{
  "train_examples": 145000,
  "hidden_act": "gelu",
  "head_dim": 32,
  "fused_qkv": false,
  "dropout": 0.1,
  "patch_size": [8, 8],
  "optimizer": "soap",
  "shampoo_beta": 0.95,
  "lr_schedule": "step",
  "weight_decay": 0.04
}
Rows from block 8 of a small image classifier, named by matrix and row number. Rows with one number belong to one neuron. Each number is 128 + 24 x the weight over its row's rms, rounded and kept within 0 to 255. All counts start at 0. Numbers have three digits each.
After each neuron's rows are labels from the 100 images, of 14976, where the neuron reaches its highest value: "lies over" is the class under the peak; "peak at" is the part of the image that holds the peak. Only what is clearly more common there than usual is listed. The data: Sentinel-2 satellite tiles (TerraMesh).
# fc1: MLP up (model.blocks.8.mlp.fc1.weight, 768x256), inputs 0-255
# fc2: MLP down (model.blocks.8.mlp.fc2.weight, 256x768, transposed), outputs 0-255

fc1.361:132134133109125139127120101154147137126143161110117134136137117125156140176098130107160125159116158057147136146129143192106107164150120147118154163164116129130130106096118110143160153156118115120143130131130100140149153108111110103121086130167154070126128113064111158153127133113110154125121121118148126117150113130167111178123155092125151181123133165164109143157129160123113109113140123120134126103130111136138131146119139126138129147136152126119166157118130109132106134092103096134128153109126134090124120100134102098109144093147121121171088156150123062114122124111080146122141157153139163102128145115099104123175131132116158112150102065071124180115136113143158148130190155128126129130104075138136092165095079119123148071143135132147101154081162119146156152099125110
fc2.361:061138132160088124130176075110132117117123160177123085113149144168140129111121095121131160125115148135085102124145118119151140136116109143155121149158145105134133126129125111110143104112131139125098146131136140129107105149143088096145170144119135169153154118161133194131142136111166141113177182116172092148114136103112143170165109095126128123127124108136110132109089140134119151131125155120116137114131072152121099115144143077104089114142127154133111040132121140119113154147079151095140117119116135082152146109116122159137139115129142104147131128147157116120163139110148141152109148054123138144105124069154113125110175128137123156152105092113124100105148126131099123122150146164130160136124146120136131160094140168101141139123107162114150141145089159130156071169143141
lies over: water
peak at: top left

fc1.559:099123146131086104110141142120099096099155090127168100142159158136114157096153133135151108125138112143107137079133095107119140159139135177138157158136135126136128178124154129122139183135082131134078181133126132170156163104119142136131117105109106160114153103094087119091125084131084115098123153110128122163177132109166116181130111133113166116186105132170166104125137112136119128151118106098136108136138093147103123111111134150123110102127144082097114115133063147109167112142073154136125083140145119115109139144135108123131089130098135088127120095145155128146141095142116109174144187140100150187096152127127129142104146148146133127130126194140168129142160118106156099127139147113137150129117146142177121134133156133128112137114107135140138137161120112134110104122165132
fc2.559:155119157175143092111104104076137134144152088113190176115144141069157140147099098099126114141152176142128157121152145163087107144115149141126138098113160186109126119134118166141156114131125099166117123165156122137154138173102137140126132196137139097143123133123145117161127137125139136127112162156099156132102092134096129133126125117155159119077138141141135135138137123093118119119150122087094111126133176136126079070118162127119111186143128153147148176103102158118162145162123182110134126103131167124153132103151132120152107123102127114141138086130137138135114112095183113142135146129068131120122153133128144128149088126132118163121166078083139118129110101124118107114137116125115160164099071093092133126140127135169139117137120108131130124132104112107142138121103122
lies over: trees
peak at: top left

fc1.603:083128115140117135131090131126108117116108140133117135079123117159105092149140092078128099132141126179110152126149102119095127145130161107138161123143110112119134127094130094150083134072119131136134119126145143136117124174087106132142129138147138118130131097104150108135078168109147093109103121085131100135075096104086095156064099138117142127126098125139157127178112139115178124177152113137138121118138138104129133109154114119116153141134112154146112103116144133082161112104102126110125125133108106093135143163155160159090141132110152097094119119105126130139143130116119118153123143086073144145103116103137157076125091171126116091139149135121123168079136128123147159161111140084102153093108137141137105141175152157194094156127103161141141143141124126091155106163130084
fc2.603:160141180168173101170161163147128107121094117152073151166117138126124144104130163139115161113156109110126167111128149113167127138120127118136123102097141129130145134116158127142093097132143144070124102072121120125065132109113149111105105154093115093151132125090126129138134123141116074142136084120112156113143156106153147071122120152110153108108116125106106176126101137122099103151105110194128123179112180146170110128103147159107103121088150136103130101128187118133114143098138176120175141142179127078109114153174145145168139129128139138139095190132110133125123129137094121118113158148150122153150139141138106139149119122134112141125136131126141132101154142138117126132120165128152124127133138100119094084120083124152098120143133135167154109163100107105118141101138139
lies over: trees
peak at: top right

fc1.122:161137147099114124107086142151099142166080110142116109187124149135138128106095077112130106163133094128121115137147138116141123121101073113138168131111120154132154146170120056123172136128112134132145112104108100113142124158123127128113126143143131156122126144160156126181103094165140141143153145136110081143166139148085132110147143135124108158110100122112131145154143133129091105122115131171131125106130168113151105093106124173127125106128141124107116119084120091128159155127113163121102132158082095126156125156113105165091148157127093152108160136150119150161135150162134109122165132085111088165171155153141121145128133140162096124126119132134073174143175156095149130192117107148139056112164107134150138151101147143112110136136136134143127109162156118139133133089148120
fc2.122:102132169134113153121125121124128111173152091133139127153102112207153143081147133108108134162138144108176149149137137116151108105171159141147161169106153106106105134138095135108124137095132096186133130161135139128091102115151102095123094157102129107149138095159142147118106126149091107131139147133116122144090106103131115123145073141136154122153160112156165141132163181094125117119138119114115110169126130130143096093127129106171154150108090158137133157095084141155110120136137153114073080117075106126124155094102096145120135181136153174127099136116133136131130102130178165119125120128122126134117126120113123137119088135155105146130156149101093140103162145084144137082139123121149124122121156191147114122126148121156162145173089125124141151121121127148116174110140117
lies over: snow or ice
peak at: bottom left

fc1.492:185108122122110137106128164084105172128143186100127110143123107132105131104141132105161118145107135147067125138135115136168106131136177143111078111167098155116156129141135122086119083084150134137158108139101170125137148115094164110109125170140121133103081133110111101136105101090102134100131137136112127110127119110174190112150128122117109118154112151145101129126150109113105139086156154079120109130149122122139069113106104138097095168137104145091147122124151127136148137143132126130100101148149118114104131110105096130149129144116153142095109145128183096111121148165114156137156110151154123109077152156168172102123135142107121125082119153144139140111143138138175161148126115176166150088124120129167101169163093081117129105179109117122144138123144142144123139137121128
fc2.492:123096131186098107096151131170121098138139100101148099172145107143113160132111168129101152144121125141137113160119113141093145094126145130102144130135148134142120101114123101114168178105123135158140172146156117149153143130119127168131134103126119170117128139086175112138119146119113131137133131169140123153149111118131139189128090143144122109133148145128118088122134096130078145129125102105157133168155175070105141133129090148121158133104084110133116154119119109131117136144136127138137118121124056149096143136134114118080131106118138122113140156116071142082119126094104088133177108101145148106146146124176135140115152174091141169105128080108130097139126139133105147123098153136183098123125146109137094142072142122149163132108167119113119114185117145099136102126175093
lies over: water
peak at: top left

fc1.690:168174160142105073138143110104097133070097098149112151124101115123138117102150195134133122150112105155097101138145131109126135157152111148116152099158114119076142106136114153139094190175120156185084143134152125141140136114096113139132156129155116117123129174142151147107165092105098135158131166137103102097091131136119126076148105116094117103118149151146185164135167105104113122181130111074151127085119098112145106143116089132112105121112142149117106136133108136131130118138120142091107138111126115123116085126144099140119078117128130148167159154096145094140122128121110099120135109169108122095119097115120151163109132114132117114127148124109145072106089104121142126137140092141156130141129124126164155162110142074112114150120113110096112120121122109144138191123111128
fc2.690:076142098126113166118146150149134133125131129135069089128147101111060115180146128136149126102148115119115107148114109099123158112122122121130113118118146148152121131146163173141137112135105135165105161108098128128129101092147200122146137071112178155123151106104104130144157122125178113099119104146157089086155093164148115128123133143083147107096106062142117114137123144174153129098158131150107113134164125125109100121126175152159133136118125123123125148125135113107111138097099118136128116134117154104104108132129113120118123151122127110101190127133159098112100176140115102129103089113114095082124200122092115101169125115102150114177148142112136126135086134124137101120118135146122149145153115136103147099142119159100085112169148110111128177158130139113094129114096135
lies over: snow or ice
peak at: top right

fc1.448:101100148106132142132112144124166176121137163135119146117125133136153145074138108153116119148108115137130163089117096161098127130136170108128160121219138118120073149120187118134126108132100102107103118123126145138122163106083121147157052129128121135094116143085143146145084135100110134116109145139098102121090108150131144112137114110157123134127103110122108113119120133140131153156145117132113133119167111138162154145135125112110191082112117111119100159124142105131116061102098082105111105128166121166178138133124119118104118118184101097103166139151102118147105151150110121180134174156130144148137140104145128136131157126145143128122099124096152122144101188144148098140072130118129130131156121112176139149125150131118113080146140109133082166126134107132108110135144124
fc2.448:092175133144097101123183123132134092132101134129159112077149088184142152129137139115100102107125102093116103154148106152143130151160113113098140119146149122160135160143125134106141168147147113125149105121116128150140166124140079116101130109091107128124099078177158115118143176104139114123140120140107188100113157108108138173127129125097155175111133119090137140155125098155089150117121154103145135104103085130140110087111136153132138113130166147059124107120130075134129147113089143165097166138125099114126111110170109135148171158161120101136078134105111154128134128142178189143101106127109133087150101121114109118165153152111106114117069141111117129153132169146131157136160158144134148113119140116101128129103098124145111132122102109101154131112130156116113120132153108
lies over: trees
peak at: bottom left

fc1.208:104116176133139093105114128118132132109169105097138201109153167101109120117157123129093138114135096134153171142141112098096115107140183092130109124130123148154151138095151149121110148122125158111118113168131159119094090146124138119124136088092098089156078142126098094119130099150153146104145105123161120088100133135131119124142129154147143108107154121095134150126111108118124115144191165092185159135166107106106118183163145093113137138093119161120115148136129135143115124132136106154118111130158146143104099128133136089099124143141121120106152154128181091104121051108124177142171121121096120161124117137131156155136150139153158122153131120060108138146119113139141096133144115151116165157107110121160162168091156128129166123127112119149144115106139105083121115151132144
fc2.208:162161102150102142135124139090132120133126150125120110130114140112134132144123110190126084099159140170116148169157127116114126165107112112133136116106158109132141149167168122140102117104147114112138123133123148168072127117092084150124160169080124161168097138122104098156126138114174073120125107104148141130092083142111103169177149148115105111114157139139114109134138130118122134060113131118104117131118139092109134073131113102120134119152124118122142096112118171141127184117082148105109138123100112126126174130109150166150107156110108066109111109117149129059155128132115143149135120100155141118085123136142151108113071134154144138127123117133151180093166097128107148131127148099083112173147134138108130139146155139163119096157149161136116094127139135115145091132126145
lies over: water
peak at: top left

fc1.619:128154123092105126114119144147143116144117125126125127160122145167104097120097127081151134158124117154152107102173115110085151160110137109137126099138134126127121090154117125120102095160145137195155137151101115140093121166130120090094129076111181105139139138148121124122135105112139147122232145157141152109157131127120097089119122155099106122143122099169121119172122146153097115118099125150121140172146161109172139148138130159160151093133086129132144117148135117068127156138125118098137118113140152100130112126127101097135139118105145170137131118130138122141150151114128143087174128177100152117164113135136140130135138153141136118112109088081115153117121121075156136128121141167177098104121115179153139151091146097115089127169119111132155113118140101182106081131110126
fc2.619:186105119159175070098154113096102108143130130073113168124158135173150139127127116138116126083121092143139129081151113121120128118128154111136156103168170158173152119124142119111114174168132129130143121141161124148150117100129129140094157149126149155190145108111148123154104098081122134141162143100152131152145110157097119159173113128113119080144120108112163097122107156110147148115147121113102096116098127109152154131109139113095112133130090125149125169110143098156127120135127122129136099142139112126155124131144141139115115167110183097125113125161164129118185120098161072117115138096103120122115119122133105112121113111135142113102084126156097137163172120110129122152107117152135180142144121105133135086132128133146072099119123148096168120145140099068141177156124111
lies over: snow or ice
peak at: bottom left

fc1.558:092135194143161085125139120082150124109103173170103161172119118116116147088114136104128135080152120129132075119138133168125114154127128147101146144128120131113102094136107108146101136115117151121128138072101129138128174155157124136132098140124118113129114120128133144129128129146153124174094132088103106141098077107106172127125123154118149123156134126100124148134143132130197125125146123131116074135148134129103149161143149115063117118123116174130103156145196158130186080155129122112150119120138145089100155086131149103156085103109069129115095107148103100129168098118151129113168115147110078120196142128106140135115151102162147161123112137152166130116123128134131156130127118122114119148140160155136109136126143101110127145120131105094141112136107118158125123143174117
fc2.558:124112096103146122070115135075135126122126140147089150105102134180143127177134140133104116126166114114106136147141109149109153142163129143128091129128116133121158128132123197142144136140112100129090120129094102140125148125106125093140165128100120145130093095129103141110116123113100144094142113145075142122136151154090126121106097148142120103135107164117138138115139148116163153114161142126138114162099145126120078186103157111129131113138092073106140070115135096096153130126124160123131149133171095138063073128092059084124099131131160148154102110141138089186103143147121145128122157117159127141149117150121153108104137100123093123119098122091119135148091099122129107113123139179088151146158147124133101121105098143130110125149164149116129133077132132140131147107172163
lies over: snow or ice
peak at: middle left

fc1.140:121170146099134145164140126104116141092101117118094094110143083131135108133136109145106110127126146102131107060128162126155123122125117152134151082126151143145092170093147136120119127119094152121141155194136143153160135127106115112113155133181138128136068144101135132121109130127102114160101113127111112120130164108114133117081160119109130147163154141132094141076109093057121162103086081114137112100137117140131097107116139124140134134149120117116108118150122161160163136085119149141107119114138091141100128127183155140086129104084156162086127126104168159126171138169113134145123170113086109115164136139080135120136129136149142135164156173120111132134149108139124087115156123113147171155140113105127111125159093131132080138116155152145174110134121101135109164133103159
fc2.140:151127107122146112142129143087167154082124145094128141129116157125133141161126106142126123066096165133142113102120082178200137132125168114108128142142108145109183129097176116105132135171161133123129122095114109129151106099142141146086106118125150148144141117151147113114107150157158139085140113128132108117141132114098150139149073151150113139109124105101138142152103131138135122146164148166055132130129107173159126134140109130117186137124154203131104127109154087125118075154154136107120089141081132104133097122106114099118145121135155116120114142075145125148118147103148153168112144140133129134147128140114116098158098113095130105099101090116096108117115103192123104131111161087119105121118131080154155149152151141122120131114122085116148133113096121158110149143128143
lies over: trees
peak at: top right